Rows from block 2 of a small sound classifier, named by matrix and row number. Each number is 128 + 24 x the weight over its row's rms, rounded and kept within 0 to 255. All counts start at 0. Numbers have three digits each. After the name is the row's rms in percent of the matrix's.
Before each channel's rows are labels from the 100 clips, of 14976, where the channel reaches its highest value: "strongest on" is what is common among them. Only what is clearly more common there than usual is listed. The data: synthesized solo parts of chorales (CocoChorales).
# conv: width-5 conv, stride 2 (model.blocks.2.conv.weight, 144x112x5, each kernel summed), inputs 0-111

strongest on: viola; note G4
conv.118 111:153113120131129158121071144156156133127103109145136134119101112101086130123110067140150120136092162143108132123112102161133089138127105124086172150178140133153117156117122083144140174143117094140129118116134129135127161130073105102118125140104153112095126135162136102150152151131120139100105135142165119181147119104121063147147113103153

strongest on: trumpet; note D#5; note F5
conv.48 097:110149187119118109128134125115126107163174093120147160088159107105137152184125137119104123124128172125103158134176140083074126067110136130151138124146142080095114124138112128146124123137142129136125128122111146140118156109138140140111110143156122128100131106141122088120085146132115106199140166122147121131111149066133125158138159129134

strongest on: violin; note D#5; note F5; note E5
conv.114 093:148149094114148134139119091108137116121156095113089097145099123091158120123135112096162154135110130142117158090144189124154116108122113066154152112145130115143100120114115132111141151091131102131154145116129153109123157098136125101145143133109109196134160099147153103150117125111071161083109148165091118151163107151128141142130093146126

strongest on: double bass; note G#3; note D#3
conv.53 092:091160150125134136118099140094105107102101146065139112191101085110145103109110134099154121167148109141103148098116107102142087127150126122118145118097101133115106149146119118129136106108118120070188111115118108140166143116101084114146133129135143100141142150133138112126095163130196111121134147125123113101116113116133090106135138162167

strongest on: flute; note G#5; note A5; note F#5
conv.15 097:140132114146140130159152115160088152117108101119114141110132129092115103138097140128148131164125150104118161142125137121161102152108183142111118134121101111110113153155139127102143159115087168084145122155150079112134146132115128101087109113097136121149093126133181168156126101146090148139083104098073153153149145106094167137127126168109

strongest on: viola; double bass
conv.109 106:117167086108153140165124130167144182142116119098140160113155107124157138131135133172140149083144149134130120131125094141148119132119113139110109120109083143117153142086116138150111134115104116121185156112132148137118088090087140097132151095182122128143124172132142139117143092123190132139154117139148128096121167108108080130088100147122

strongest on: tuba; note D3; note A3; note G3
conv.120 110:149161138129126146102106155086157100122142127127135143146109152159128119120086087081114181106162101126175110147124120130106107128135129133138102126128147147129141093104131128089131153140113168126163127135130153108097117144072097136113124095116137095114125166152156164094083117124150104125163170145120104139163098131104108127144093116189

strongest on: note D#5; violin; note C#5; note F5
conv.93 089:139124134139187156163110139121126147114119155183148143133160120116112164130099088095137128134127132095169137144122117121138098093127105073169162148121100173129166124146135143133094139086149142103143164114111145149101116103106144111139135082159114153152155073125113119104114113127136124071109104112160106144129139101084156114124124139135

strongest on: viola; note E4; note F#4; note D4
conv.98 087:124103133120140134142125121194179144161078141158103125101107134108104105105120111138157088115111138123106153127106088137187142139129146156130088099101125136114137142114121122111112114157152144130116115124143098104115155129069118151109131120119115100141152154166106095134063134155112133159091147087162156118113084087117119147128105129134

strongest on: note F4; horn; trombone; note G#4
conv.63 105:112139153121080130119168119100074088128149118124135119155142146128147061093124083210092143155126109104116145130163109147124108118086130098128121131094156131137123146114115137127154135150133128139069113137117142149135122104151118108132154151122101108133106130133183089122110131119110116140146155124140116114159127138172121091140138173093

strongest on: double bass; note A#3; note G#3
conv.74 109:144125100107111124122144140111130137159137140146126116166122118163143080138109106138089115130163106105122104123165142104135121125155133146076112142115098092089111140130141107147131086137152073119153114115134135097134140143121114169103129145132089151170108193123087140174133138160106098084126107152081141121152176143152126105142097111107

strongest on: violin; note A#4
conv.133 099:143169134088117159150133145103121108085111130140128128101128107122097141133105117181138139154126120089151145148101120135093163148160103147133168112138123146176132111149199137142136180153153093108090122099121140119167065133150134129135153141158102128087104138118133133122129126107164093107099119152145103157096154124131136159112104132108

strongest on: oboe; note D#5; note C#5; note C5
conv.23 099:121139131142120178175147112119095136124155169168101097103157125128124193135123130095069123123151178120150148105135144116145125132108128131125154116135146127159148118137161146164109158116137098141141118143161136122092104123145103114139123154131164144151139106129164136073122122099169134111131108123149120175122148079054128131116147117109

strongest on: violin; note A4; note B4; note A#4
conv.18 109:164143123115104145131187110117165098111138105133108121131098117138153122129134111123101146114103160128182190109156164106152143089129123137136147136143143134108135132147094091093106146150120186138135156117139148174096163141109115129151134148123100150182136171125072121165119137101079144108087092119108123127117141152135123129137129123115

strongest on: bassoon; note C#4; note G3; note F3
conv.112 088:133098112137142137119130136108094161162170143118130163137158129143126141130156103110106124129092099129125112151125098196110074131099114094135147160096156106114131102138122164128118110071153128088145101116127107182117111117143128156171164099092122114146136148123116110095150109155126140122133126103167108130162089125104091114083124132159

strongest on: tuba; note D3
conv.90 093:105163093108171129131093117142139151146091131111089109119111129098150177160129098148111112105155133126129142114154138095120184163126148132149113124142091121135133132151083157132131159117119132129148122140152176113148105143126153115119088112147178119098147101163135145121146089119149104093102167160192112140101113144166126131166112146113

strongest on: horn
conv.91 108:109127144157162121082104138144144119150137125120090120128166162150161093101179155097151154128138104117122137106139155120121147056119131112090107122136142176148136086085164129140137167146100116135133132095151115102125102122122125165124134187112100139107136096124124127118157094154150151160129102161147171139146147136101152142114155133148

strongest on: violin; note E5; note F5; note F#5
conv.31 104:138126112150127170135104109103130109138117127122125171159081134180103108126080127179149124170087123136131123140104168148119077120103142145118144139111084126130111130093108127152134127096102161136107130115129128098130187109151152102097143121164107137116135123123084096141109126130124136097121114078091125135143117168118136079075151116122

strongest on: viola; note F#4; note E4
conv.125 096:128122134157180138131104118163131136157108162134103111083134145121088149125089113141174130123129143117098147128117118128136124134114116129136085125098118068132123041092091108149090131164120090138108130146126136130137156146120122140099121167132157131164129132185096097118097124126097154123101099123131085091111101108115123139117140161143

strongest on: clarinet; note C#4; note D#4; note D4
conv.81 105:127160118121136112146106161160131124129165140159158081107118121145159155133099079139119100102160140160089106071067123161096103152146114117125138139128123126136138112128113092109133140135095110084126148107140108128126159114135118156113088123128130155148124061102095114124121117142081117164111095128137124121124107091098086128102169137111

strongest on: bassoon; note F3; note C4; note A3
conv.77 099:136094165105135152112071149120140124112130159112104151147103119131098137126135076144129132114110129103097107104142150201154117113101139104098095157085171120122138142130099160184142124129143109126123112092138104115128128115136152118158064113105147118128131151149135110136172136147122101135121096148167120103186146119137135091113149135157

strongest on: horn; note A4; note E4
conv.54 100:146101134143108092134153139094147122122161110129072152149130114123129096098143137160108152096107152161119091134134137161115115133124117122091087104094125106126136110098112183179146147107148147093104101134142162088140163118094125105153142120140116137103134095097121139075136131120155134094105135155121164109171094147100133146087150109102

strongest on: trombone; note C#4; bassoon; note G#3
conv.20 098:107128161158110128113096117121134126138110092133128093154149111115106178121145122084127123201127107138110131125113104168151120104130133115129112101087120114131150076134139121151142116122109132130094084113120084148145093093150151167077096106138146161117099073110116128103082099140141124157133111160168142135101151101116122115101124122149

strongest on: double bass; note A#3; note G#3
conv.143 083:074134099124146091142152130144089135171136147108112086156128102154143160102110117102131163127138105135160145102132101139134119176112145120138108131118142143117105159108143137160126124079123128173156112112130074138139131161087103141110093122126108091095135103128159149151170125087181102114150171128171134117136126111162103120146101118124

strongest on: double bass; note A#3; note A3
conv.84 100:148119166092111153110083158126110140130144137116153139146138096095109108074130084133154118134141137146122130098133115168175084172102099138161124069148154161127142141128093117124098113134128115105164140129104154140146147110095126184134123150135166153131140137131137078144154123144182120135127113119170144088148148157118130121159125114151

strongest on: tuba
conv.86 103:120149144154171134123069117064124125096129124152145147123116137101130107128123117125127122116139132094160095129112138159115155112144133125094158152148141130178100101081141096137181121122124112098123113175176143119130151133109122127109122154091141130123114096121070113142134131090138101136117171110111166161081148137115101117097102086129

strongest on: tuba; oboe; note G4; note A4
conv.135 097:099105169141137111161141123159157119102139150100118089113161160096169081127138117128106100144138137139138097098142124112076113153154167139128116108127150147120160166125104092141125083185116151164141122123111143125136118136110146113148141102133118116131133123098163157095112138160106087113169120177155115116111102150159085091146147140115

strongest on: clarinet; note D4
conv.3 105:143114096138133127151160145165104164121128115148125108155061147119114162118153106111125142112109127138119161199095174127100180104128128100121090139129117129141136133129118165156140113118104146123115114162128134132149145154119176123130135148150118102138105123125076093110099115128178107109120137108106143144168168071145148152125171118115

strongest on: trombone; note F4; note D#4; note F#4
conv.5 099:185117125133083146082173137096126132157133101117130129117111166118123094128146134178125113129145115126149150117169131145131114143115151142134154120124150109100189125099120147126111126126195153140091092123101128098104122099114109156116173146134160101120101155080119139107141120154132133121134105153101075161154146146119133097110097132089

strongest on: viola; note D#4
conv.138 106:147110100077152143135131139138131168162084131134082122081139143067112163141089089126120119149130144118107157128136148152154134124106119128139147127138095163153120108173129152126138090107073113120121088133126150149123149132104117102157191117151130149123109134138090142138143122143174151112107098131140119142099094130166115144165112165144

strongest on: trombone; note F#4; note F4; note E4
conv.136 112:137073146167119118134095142106156102157083091093133133150149121113140103129148116113121144157110145107153126122151114127179155097092170125134151188078155135114085161142119134128138130090120160126144099112128123114119129125106115159166131165123131077092139148153131102129120149171126121127175105114085132120141124124101090100122126143102

strongest on: oboe; note A4; note G#4
conv.45 094:140071118116177124123156140119130116100114127118138129130098138110151133115092152132117120190073155128105106118126103162115140083126117094171125129092156144111120124143105130131121127115085148116147139067126131095098157161126100160120165092125112120117124155140085122115191110168098105120101133120151107114123113118135134095099091155130

strongest on: violin; note F#5; note D#5; note E5
conv.58 096:159152122120120156150108121128131172115164100153109127123107128137116089119090157114115112146165114142126139154140176131110153128140170132134165128137125171106143195117127152083132129143161125143134175104116111168118131150123119116146117102108112116141126114100126134167105112185064108097138181125114154102100149120146107112098122161158

strongest on: trombone; note E4; note F4; note D4
conv.132 099:153121154118126133084156143125149131130137088125081133135153108158140144139143138151125136101152089107128135109140131160176106162083153154059123169127135135101095097146093147114138154115142154114101153155101115121109121132129102116108091183130122127092119167127134118167129134107108115087126163147146154118153090163091121119084134102145

strongest on: trumpet; note D#5; note F5; note C#5
conv.130 101:071125150119130119115088136143094125150157154133108151121152172123112172102133122154142133117143140117127114138175140152141154147159105149174117156175129122117137118125127150111095106133171140101133121093136098131139074104160125121117161138096110118079145148120133150082115113105100142164131171098103117140135156099157136094111134074095

strongest on: tuba; note D3; note E3; note A3
conv.24 097:130133112150133154131131125134121161166135125143167134071119090138153147125137104127134136090142139128147143105090117123162120161169103096133109156102099099153127132119111133118149078154083120171150110127123083097130163092101106094200116113100157093124102147132162140165125119167134150133159135133147109133129112113135165107169124157126

strongest on: tuba; note D3; note A3; note G3
conv.17 103:110136136128148117138101141108126126126131142104142099140142110164130126156165166135094128088083123134151121123156102107156116131122088101151157091161138141170097094125108174129149147112135116178139103114178111142101137141125145131147106081150147149132095125135147156131132113138107125121079139192074101175096143112133156134142172141119

strongest on: double bass; violin
conv.70 102:143129193147121141123116119115092128133100163160125134080173075130135122082141119146165107109127096106134095110120118163120133147101111146101083144140146151087148123103136098121113113132148135133162102159106172136137091145153127122101130148099123129106079099134178139123111136141126125149106158096128098125131106150170079160136153105123

strongest on: flute; tuba
conv.116 106:147133120180132113117121151100129090121122150106133124155099122111108100098125162122154109190112136105121123096158120128124099139092146119130174114136094188169095146138112131179147120122117104140152110135124125163133189142125130097124114130104149142132103109112141111157152159170133146131160135114074134200150155119106136114136107146121

strongest on: violin; note C5; note D#5; note B4
conv.37 091:192116180137140135140113119105183114118092129153093125112139101153137126138169080092127153121117146109121151164130150129102187175137129180121123113158123105113145110136118103108110149111094142087104166127111073158127133129141115111111086109108140115150117105086115129169124107097150118136116144102090126150145124140122142127147158140128

strongest on: horn
conv.139 108:162134156127127119127160118138164137112134133123125137139147158126140173121143082116173123117115100124075147159172114104145134133095119098127105159145120126168132157164122102173114142142131144149148155134131147121111142136077098104154121140140147126085137127133132100144122120146118127133158082187110181090144131086126064089117153127153

strongest on: oboe; note B4; note F#4; note A#4
conv.88 101:092097170138135144095135099128113127083087137136110106127132145124146124095079110102136107112120151124124128131112102090146103139125174129108127112166125150191117147168094121129121109139144124117100168103158182116141081121106079134063109120129160159133167117142137120110112134137144119177164135156149104124106103115130123096108137120116

strongest on: horn; note C5; note F4; note A#4
conv.22 104:109091096094104112090171143083144148118074134124132117118180122129123168120138097107097146110110117115104159094150100152131132126132161136174086124112123108151133114106133131086152114132144165136096156143153151131114160106129111100110122128142138174123098131146141130150126150081119151118132091159126154132173115180128086125142110086113