{"arch": "crnn", "model": "sound classifier", "dataset": "synthesized solo parts of chorales (CocoChorales)", "train_examples": 39062, "gain_aug_db": 6, "time_shift_ms": 50, "n_mels": 80, "hop_length": 160, "input": "log_mel", "spec_augment": true, "win_length": 400, "targets": ["instrument"], "num_classes": 13, "norm": "batchnorm", "hidden_act": "mish", "depths": [1, 1, 2, 1], "kernel_size": 5, "stem": "single", "widths": [96, 112, 144, 176], "rnn_width": 192, "rnn": "gru", "bidirectional": true, "rnn_residual": false, "rnn_layers": 5, "label_smoothing": 0.05, "loss": "cross_entropy", "optimizer": "normuon", "muon_scale": "match_rms_adamw", "learning_rate": 0.0079, "momentum": 0.95, "nesterov": true, "orthogonalizer": "polar_express", "adamw_lr_other_params": 0.003, "max_grad_norm": 5.0, "max_steps": 3100, "batch_size": 64, "epochs": 5.1, "lr_schedule": "cosine", "final_lr_fraction": 0.01, "warmup_steps": 150, "weight_decay": 0.0, "adamw_weight_decay_other_params": 0.05}
Rows from block 3 of a small sound classifier, named by matrix and row number. Each number is 500 + 50 x the weight over its row's rms, rounded and kept within 0 to 999. All counts start at 0. Numbers have three digits each. After the name is the row's rms in percent of the matrix's.
After each channel's rows are labels from the 100 clips, of 14976, where the channel reaches its highest value: "loudest band" is the band of the loudest frequency at the time of the peak; "lies over" is the class under the peak. Only what is clearly more common there than usual is listed. The data: synthesized solo parts of chorales (CocoChorales). In brackets: how many of the 100.
# conv: width-5 conv (model.blocks.3.conv.weight, 144x144x5, each kernel summed), inputs 0-71

conv.116 102:549410432497520590485424497564580552458539442560495525474485522506464594553532536546445544532538430472553497516443476625430477533447452575505538460483548542532456497494401460493541477491521471510543470430511508529492
loudest band: 500 to 1000 Hz (55)
lies over: G5 (31)

conv.92 102:429494484537549509427508502474539466484489527532487502507441509456531529523490459601516449531495566504486389491503472495397488493535486533505515537537527465505528435569486519530571546452503553600486512507517465480452
loudest band: 1000 to 2000 Hz (81)
lies over: G4 (50); F#4 (48)

conv.75 104:487492432483492508455542488526551469459542501491492481555418464492407492475443526446517517531515469488513465535499475598468564466587474623526500531442479542523456492532405467476525533575412440419493544570520406442462
loudest band: 1000 to 2000 Hz (76)
lies over: G4 (55); F#4 (45)

conv.20 106:501437441419491492538511464501530576470567535500449383432585497538506499520451579549447510531472525423529482493477526582446472435594469501496453505555486607442552517494563424394555424545464486514445557519545552459446
loudest band: 1000 to 2000 Hz (90)
lies over: G4 (41); F#4 (40)

conv.120 104:601467474507605522514447502510494548518544474456522522500407513511454525433459563434455478444495486483483520491477520547410494549433426391454563586604586502526469539592526530468418562549484511533525416539508473620549
loudest band: 1000 to 2000 Hz (60)
lies over: F5 (51); D#5 (29)

conv.119 114:510583577550465506442454485411439504463379471460484517470462507503499586466439456581527437512542475548531398508468537439442505472415455462432485537511505539508413502435576596495525450482478512621493562481557509494495
loudest band: 1000 to 2000 Hz (60)
lies over: D#5 (44); A#4 (42)

conv.59 097:520511533533612519514490494625557532444694448567489522414529537504457455475512532633513500580473439476522597383586469520449448476613459593550467511533527412497507529565461486474566491602520542472503461492464547509471
loudest band: 1000 to 2000 Hz (46)
lies over: G4 (38); G#4 (25)

conv.51 109:487595571518550557491449467504484480511510455538522477549486496617510630488551549521559544579498505424580501537502508559485443492508504559472633488522533564563501459525494586538516433466459498524547526500538512577515
loudest band: 1000 to 2000 Hz (40)
lies over: silence (44); D#5 (25)

conv.137 100:483476550431390442538507545467612489500439533524566495541468516477498511428396397524440472435475446488622467460439560497472557495482539498422566539504437564444516505436490521488488465432398460456481500513538500455541
loudest band: 1000 to 2000 Hz (50)
lies over: A#4 (34); B4 (26)

conv.19 096:466512511473503494442432513433559514486456497556526507470502526507492452543591505496536436468574465464468504415478577522520541673538445588411441478459510423491562488530419519495469533476444467481448447528466460468503
loudest band: 250 to 500 Hz (100)
lies over: D#4 (85)

conv.81 105:476446459484516531436499476480600518449570452403552445453435519452440515479484529486440514558436444430524471474480485585512518488596450548511424539593458509517450554437509464505523427461518490433536470438513543558434
loudest band: 1000 to 2000 Hz (40)
lies over: G4 (38)

conv.76 104:470505537534489464475534549563467529474467547447569517510582461398465428438468497465478525412393535510569435473588526525440433467517483468486479493614477389454493450490389465510558485511456548485545549610516464521437
loudest band: 500 to 1000 Hz (63)
lies over: D4 (32)

conv.35 105:483467498448457517419513514442581541600424495486541470467554439555570448554520498481483416497473569473479410358395491452505558648501451458518352498446441430469524478575451456458451471440541556488439572543527545481464
loudest band: 250 to 500 Hz (100)
lies over: E4 (37); D#4 (28)

conv.33 100:422445516540484501489547437520543456513357574544498487451505452554564451464522479532460507488473463495454484474453447500529517579416440541493410542481431545461577551469521486532521442552499581469460504495516483393478
loudest band: 250 to 500 Hz (76)
lies over: E4 (27)