python train.py --arch="crnn" --model="sound classifier" --dataset="synthesized solo parts of chorales (CocoChorales)" --train_examples=39062 --gain_aug_db=6 --time_shift_ms=50 --n_mels=80 --hop_length=160 --input="log_mel" --spec_augment=true --win_length=400 --targets=["instrument"] --num_classes=13 --norm="batchnorm" --hidden_act="mish" --depths=[1, 1, 2, 1] --kernel_size=5 --stem="single" --widths=[96, 112, 144, 176] --rnn_width=192 --rnn="gru" --bidirectional=true --rnn_residual=false --rnn_layers=5 --label_smoothing=0.05 --loss="cross_entropy" --optimizer="normuon" --muon_scale="match_rms_adamw" --learning_rate=0.0079 --momentum=0.95 --nesterov=true --orthogonalizer="polar_express" --adamw_lr_other_params=0.003 --max_grad_norm=5.0 --max_steps=3100 --batch_size=64 --epochs=5.1 --lr_schedule="cosine" --final_lr_fraction=0.01 --warmup_steps=150 --weight_decay=0.0 --adamw_weight_decay_other_params=0.05
Rows from block 2 of a small sound classifier, named by matrix and row number. Each number is 128 + 24 x the weight over its row's rms, rounded and kept within 0 to 255. All counts start at 0.
After each channel's rows are labels from the 100 clips, of 14976, where the channel reaches its highest value: "strongest on" is what is common among them. Only what is clearly more common there than usual is listed. The data: synthesized solo parts of chorales (CocoChorales). In brackets: how many of the 100.
# conv: width-5 conv, stride 2 (model.blocks.2.conv.weight, 144x112x5, each kernel summed), inputs 0-111

conv.106 [116 138  96 169 141 152 110 141  93 113  95 141 116 115 102 135 117 122 140 101 162 102 115 117 105  80 134 129 144 109 221 124 122 129 131 147 151  97 115 131 131 106 118 142 140 120 159 108 139 112 117 126 137 153 121 118 101 132 139 151 144 146 105 125 107  96 122 163 152 139 134 120 125 154 177 122 129  85 131  92  54 143 117 112 123 131 115 134 106  77 113 138 151 107 132 103  96 102 133 164 108 154  88 138  90  95 141  89 130  94 154 119]
strongest on: flute (98); note G5 (57); note F5 (40); note D#5 (29)

conv.6 [103 196 119 159 164 106 112 171 130 116 149  95 139  92 111 116 137 132 102 104 145 163 108 112 119 108 151 150 136 107 108  88  92 118 138 129 159  91 114  93 111 145 127 148 161 102 157  89 142 137 112 132 133 126 110 126 100 143 123 117 146 133 118 152 141 131 115 126  98  79 136 154 153 125 134 117 125 130  97 119 110 173 126 139 135 132 176 152 133  90 126 159 149  92  99 180 143 111 131 104  86 167 116 150 143 185 100 127 160 126 126 130]
strongest on: tuba (100); note E3 (29); note D3 (26); note A3 (26)

conv.44 [118 135  64 149 149 114 106 127 146  74 116 120 127 125 141  58 166 111  90 125 125 131 132 125 120 178 124  91 130 125 174  88 115  91 131 154 137 140 153 132 139 155 124 150 132 110 135 119 144 112  86  95 140 103 133  91 130 137 125 160 148 136 133 144 158 112  98 148 120 116  89 185 145 133 131 135 113 119 118 148 155 149 148 148 177 108 113 134 131 140 118 135  99  93 104 148 162 146 149 159 110 138  86 107 157 169 111 113 133 131  96 108]
strongest on: tuba (100); note A3 (44); note D3 (42); note G3 (36)

conv.68 [175 133 132  71 145 151 130 126 128 138 137 137 116  98 146 150 124  79  75 184 134 114 138 151 161  88 171 126 118 132  96 116 160 132 130 113  85 100 151 126 106 118 100 156 102 117 125 151 128 140 139 138 138 146 136 139 130 130 137 132 132 132 132 152 122 141 132 107 120 151 159 112 105  88 101 126  53 146  98 103 153 130 147  80 105  86 147 136 133 123 148 140 151  71 112  92 126 120 103 104 118 114 101 139 118 116 129 153 136 117  73 139]
strongest on: oboe (56); note A#4 (52); violin (43); note B4 (37)

conv.59 [102 142 122 174 165  82  89 159  95 128 166 113  89 123 147 115 114  85 122 121 170 125 168 130 146 144 110 105 131 131 175 145 126 116 119 126 147 141 119  78 152 122 126  84 166  90 156 137 131 146 129 127 134  92 103 121 100 158 115 113 120 112 116 165 119 155 123 150 122 111  78 104 144 122 122 100 126 115 126 161 146 133 154 103  93 130 112 128 129 167 104 138 163 145 134 114 150 142 151 115 163  92  97 100  98 171 119 113 101  84 132 127]
strongest on: oboe (88); note G4 (39); note A4 (34); note F#4 (30)

conv.50 [122  80 151 138 111 162  99 162 114 115 107 153 138 137 120 146 182 126 114 127 145 152 148 146 155 132 126 162  88 103 117 137 167 141 126 120 154  67  71 104 153 123 149 137  99 125 113 114 150 137 144 101  85 113 119 126 102 149 155 112 154 141 158 139  99  97 123 106 103 113 100 130 112 135 137 138 136 106 152 127 138 149 133 158 154 133 103 134 178 105 152  67 179  89 143 111 124 102  71 133 100 134 122 115 141 131 145 118 131 136 154 111]
strongest on: trumpet (100); note F5 (81); note G5 (59); note D#5 (29)

conv.64 [135 128 123 126 128 116 117 143 152 113 116 168 128 144 159 125 130 102 123 164 157 144 150 117  97 162 112  95 146 136 112 118 107 131 165 105 137 105 149 153  94 109 151  53 108  87 153 144 129  92 159 140 129 141 146 179 175 166 113 122 135 106 150 128  87  79 107 129 148 141  78 149 117 119 148 134 143  81 122 103 116 133 109 132 122 143 117  92 166 109 105 163  88 150 121 148 136 141 130 138 129 124 156 129 126  75 153 153 136  98 114 100]
strongest on: clarinet (100); note A#4 (88); note G#4 (46)

conv.60 [106 149 104  93 129 126 115 117 139 116 140 146 155 137 108 112 130 180 137 142 109 131 121 110  92 142 145 148 102 154 116 128  97 114 138 133  99 123 106 144 154 135 125 115 105 171 106 102 123 139 166 157 140 129 106  91 171 125  98 124 139 133 144 153 113 106 134 132 104  98 132 123  82  87 200 154 161  96 140 155 172 158 120 139  77 148 147 146 134 167 144 120  79 122 132  80 130 175 125 137  97 110 138  92 126  97 121 106 122 118 115 164]
strongest on: trumpet (100); note E5 (89); note D5 (45); note F#5 (38)

conv.69 [113 152 112 145 150 140 122 145 130 178 127 139 131 141 114 159 117 108 138 124 155 154 102 124 115 103 155 126 164 120  87 120 176 111 152  94 127  94 109 136 152 154 148 128 158 171 120 140  96 164 120 117 133 113 171 117 131 113  92 119 137 167 112 158 159 139 179  97 110 108 120 127  99 154 132 111 127 124 108 120 122 172 113 116 164 165 148 149 130 126 181 163 111 123 144 121 152 121 148 142 139 192 115  73  96 159 112 111 145 162 111 121]
strongest on: tuba (97); note D3 (46); note A3 (37); note G3 (30)

conv.80 [ 99 128 115 109 139 134  92 123 104 144 126 132 123 133 134 126 154 132 136 112 150 147 163 143 110 113  85 158 129 135  82 130 176 134 125  69 122 109 125 124 121 189  92 133 133 153  97 135 161 163 133 100 115 138 176 125 142 108 133 122 130 145 128  91 178 123 143 114 146 178 128 145 135 141 121 120 101 109 155 134 127 129  96 179 144 135 156 105 101 171 114 153 137  80 101  86  86 118 101 132 104 114  94  90 159 116 128 152 153 101 132 141]
strongest on: violin (55); oboe (39); note B4 (36); note G#5 (33)

conv.104 [109 126 120 125 103 102 150 118 136 119 125 128 124 138 134 170 121  91 111 198 104 120 130 108 121 143 177 104 120 157 174 137 127 163 126 155 112 126 106 127 147  99  95 123  67 143 113  86  88 141 131 116 137 145 121 111 128 102 130 197  91 120 145 166 130  99 144 138 145 136 135 136 121 138 121 120 121 151 157 118 126 129 173 174 105 102 141 134 131 148  95 168 108 132 117 143 121 148 148 170 122 163 125  81 157 151 100 151 166 141 142 111]
strongest on: tuba (52); horn (48); note D3 (25)

conv.47 [118 159  86 105 134 149 156 138 126 132 169  91  90 122 127 159 122 166  96 124 132 167 116 132 146 119 120 160 146 155 110 139 159 122 145 137 125 133 117 160 143 127 114 131 127 142 103 174 139 121 169 182 144 116 124 132 129 151 163 136 167 112  94 161 120 143 133 153 169 131 165 160 138 101 120 143 105  96 146 159 152 152 176 138 142 120 129 151 116 111  94  88 122 191 108  96 153 106 122 158 128 110 118 127 111 129 136 141  89 168 153  90]
strongest on: violin (42)

conv.142 [128  86 156 144 105 111 114 120 151 145 142 146 151  97 140  84  82 129 117 148 160  94 129 100 136  99 163 145 136 109 111 149 129 124 117 138  93 173  94 118 124  87  97 169 159 139 114 111 171 130 146 146 135  75 125 136 112 166 103 150 100 139 157 152  83 130 133 151  98 137 128 113  83 115 119 122 138 170 173 131 140 160 102 110 151  97 135 122  95 114 168 120 167  99 162 113 137 133 147 120 152 144 121 122 125 125  93 115 143 100 151 109]
strongest on: trumpet (100); note F5 (57); note D#5 (54); note C#5 (49)

conv.126 [132  85 154  90 108 159 100 136 126  98 107 128 113 117 122 138 130 109 106 165 114  93  96 119  98 137 132 180 161 119 116 105  89 104 124 115  95 130 171 154 125 122 118 149 137 155 118 114 145 154 150 125 149 100  83 129 125 112 158 137 123 128 101  73 139 132 148 144 141 126 121 126 161  94 159 162  77  92 117 125  95 103 134 180 123 122 108 125  74 117 158 138 127 111 105 158  95 125 177 100 110 134 153 116 150 149 140  92 119 136 118  99]
strongest on: trumpet (100); note E5 (88); note D5 (55); note F5 (35)

conv.103 [133 143 125 167 155 161  59 155  76 126  99 110 106 103 137 144 166 126 119  88 111 140 118 105  99 128 158  86 112  88 163 121 132 135 157 181 129 156 130 142 108 122 124 119 100 123  94 138  91 121 144 137 131 170 150 114 130  95 117 143 133 133 135 161 152 155  92 120 149 144 104 147 148 110 123  98 101 167 138 132  99 150 143 110 150 188 144 138 117 147 117 127 139 139 117 130 113 119 131  98  97 159 107 114 114 174 169 153 150 120 116 150]
strongest on: tuba (100); note G3 (31); note D3 (30)

conv.66 [139 142 114 119 161 150 139  95 132 160 113 147 116 165 164 123 112 109 117 106 103 133 130 136 101 123  86 121 113 143  99 150 117 168 120 151  90 129 125 106  86  92 165 134 130 115 124 133  89 114 120 146 133 130 116 111  74 100 129 143 150 100 136 147 125 137 136 147 148 108 158 107  97 158  99 127 128  98  84 154 134 113 135 100 156 130 139 145 129 157 107 199 122 114 107 164 133  76 119  98 115 111 128 130 110 107  85 199 117 146 146  93]
strongest on: clarinet (100); note C#4 (59); note F#4 (56)

conv.137 [111 118 177 132 113 118 174 156 136 108  99 157 109 126 125 188 127 125 152 122 120 142 158  71 143 133 145 145 112 144 169 123 151 129 140 157 177 119 169 142 112 153 132  93 121  99 102 118 131 128  93 142 134 119 110 156 131 153 132 146 211 136 141 121 147 137 164 111 136 104 144 119 140 167 109 106 142 116 147 112 116 135 121 136 134 103 134 145 123 165  93 120 104 194 148  96 114 117 121  95 147 129 125 136 115 100 165 151 137 164  98 131]
strongest on: violin (64); note D#5 (25)

conv.13 [170 118 113 155 188 135 149 147 128 111 164 144 113 130 145 131 101  92  99 116 127  98 109 112 122 150 155 100 156 147 167 113 125 120 121 112  93  91 101 152 127 136 120 121 154 112 106 107 116 119 130 146 164 120 139 110  90 170 138 128 148 104 136 146 136 130 191 139 102 123  93  92 133 111  86 105 131 119 125 137 126 128 163 111 115  99 151 129  95  89 133 149 135  48 137 100 134 118  82 107 112 135 133 132 135  73 130 167 142 134 135 108]
strongest on: flute (42); oboe (30); note D#5 (28); note C5 (26)

conv.65 [150 159 134 153 171  97 168 134 126  84 150 127  98 143 107 163 150 157 127 118 131 116  77 130 156 134 143 141 120 103 131 105 115 124 138 107 118 131 122 119 104 146 107 150 127 114 131 120 166 151 100 131 158 148 152 154 116 127 124 212  96 103 132 124 195 153  99 129 180 112 105 156  99 124 160  87 114 138 108 114 117 117 132 134 146 190 143 170 131 116 122 129 141 133 110 115 117 117 130 128 121 151 146 144 109 122 165  92 171 138 114 105]
strongest on: tuba (100); note D3 (32); note E3 (29); note G3 (28)

conv.107 [139 109 107 162 151 117 132 140 139  86 104 120 118 142  96 154 158 133 136  97 178 130 103 109 107 157 120 136 135 104 160 107 147 112 144 101  98  75 118 138 118 136 124 127 108 123 126 153 123 108  93  93 100  83 157 133 157 153 155 172 118 141 130  91 187 139  82 126 116 124 107 136 120 123  92 124  97 124  95  95 119 126 156 111 118  96 125 105 128 147 121 165 164  91 128 132  92 111 120 134 173 168 150 153 157 144 109 114 169 107 111 104]
strongest on: tuba (100); note A3 (43); note G3 (30); note A#2 (25)

conv.39 [153 124 120 150 143 107 112 106 147 134 131 158 151 144 131 150 127 123 111 100 151 104 125 148 109 124 132 159 149 117 165 154 127 124 107 137  97 128 112 156  97 108 139 159 156 110  82 125 122  98  85 138 108 130 104  90 142  69 157 142 174 135 152  67 121 135 112 135 149  86 115 128 121 155 112 124 128 107 116 130 113 135  88 124 107 107 108 121 185 179 142 113 156 145 128  91 112 129 124  82 111 130 120 168  96 105 154  89  95 111 160  96]
strongest on: flute (100); note G5 (63); note F5 (42); note F#5 (27)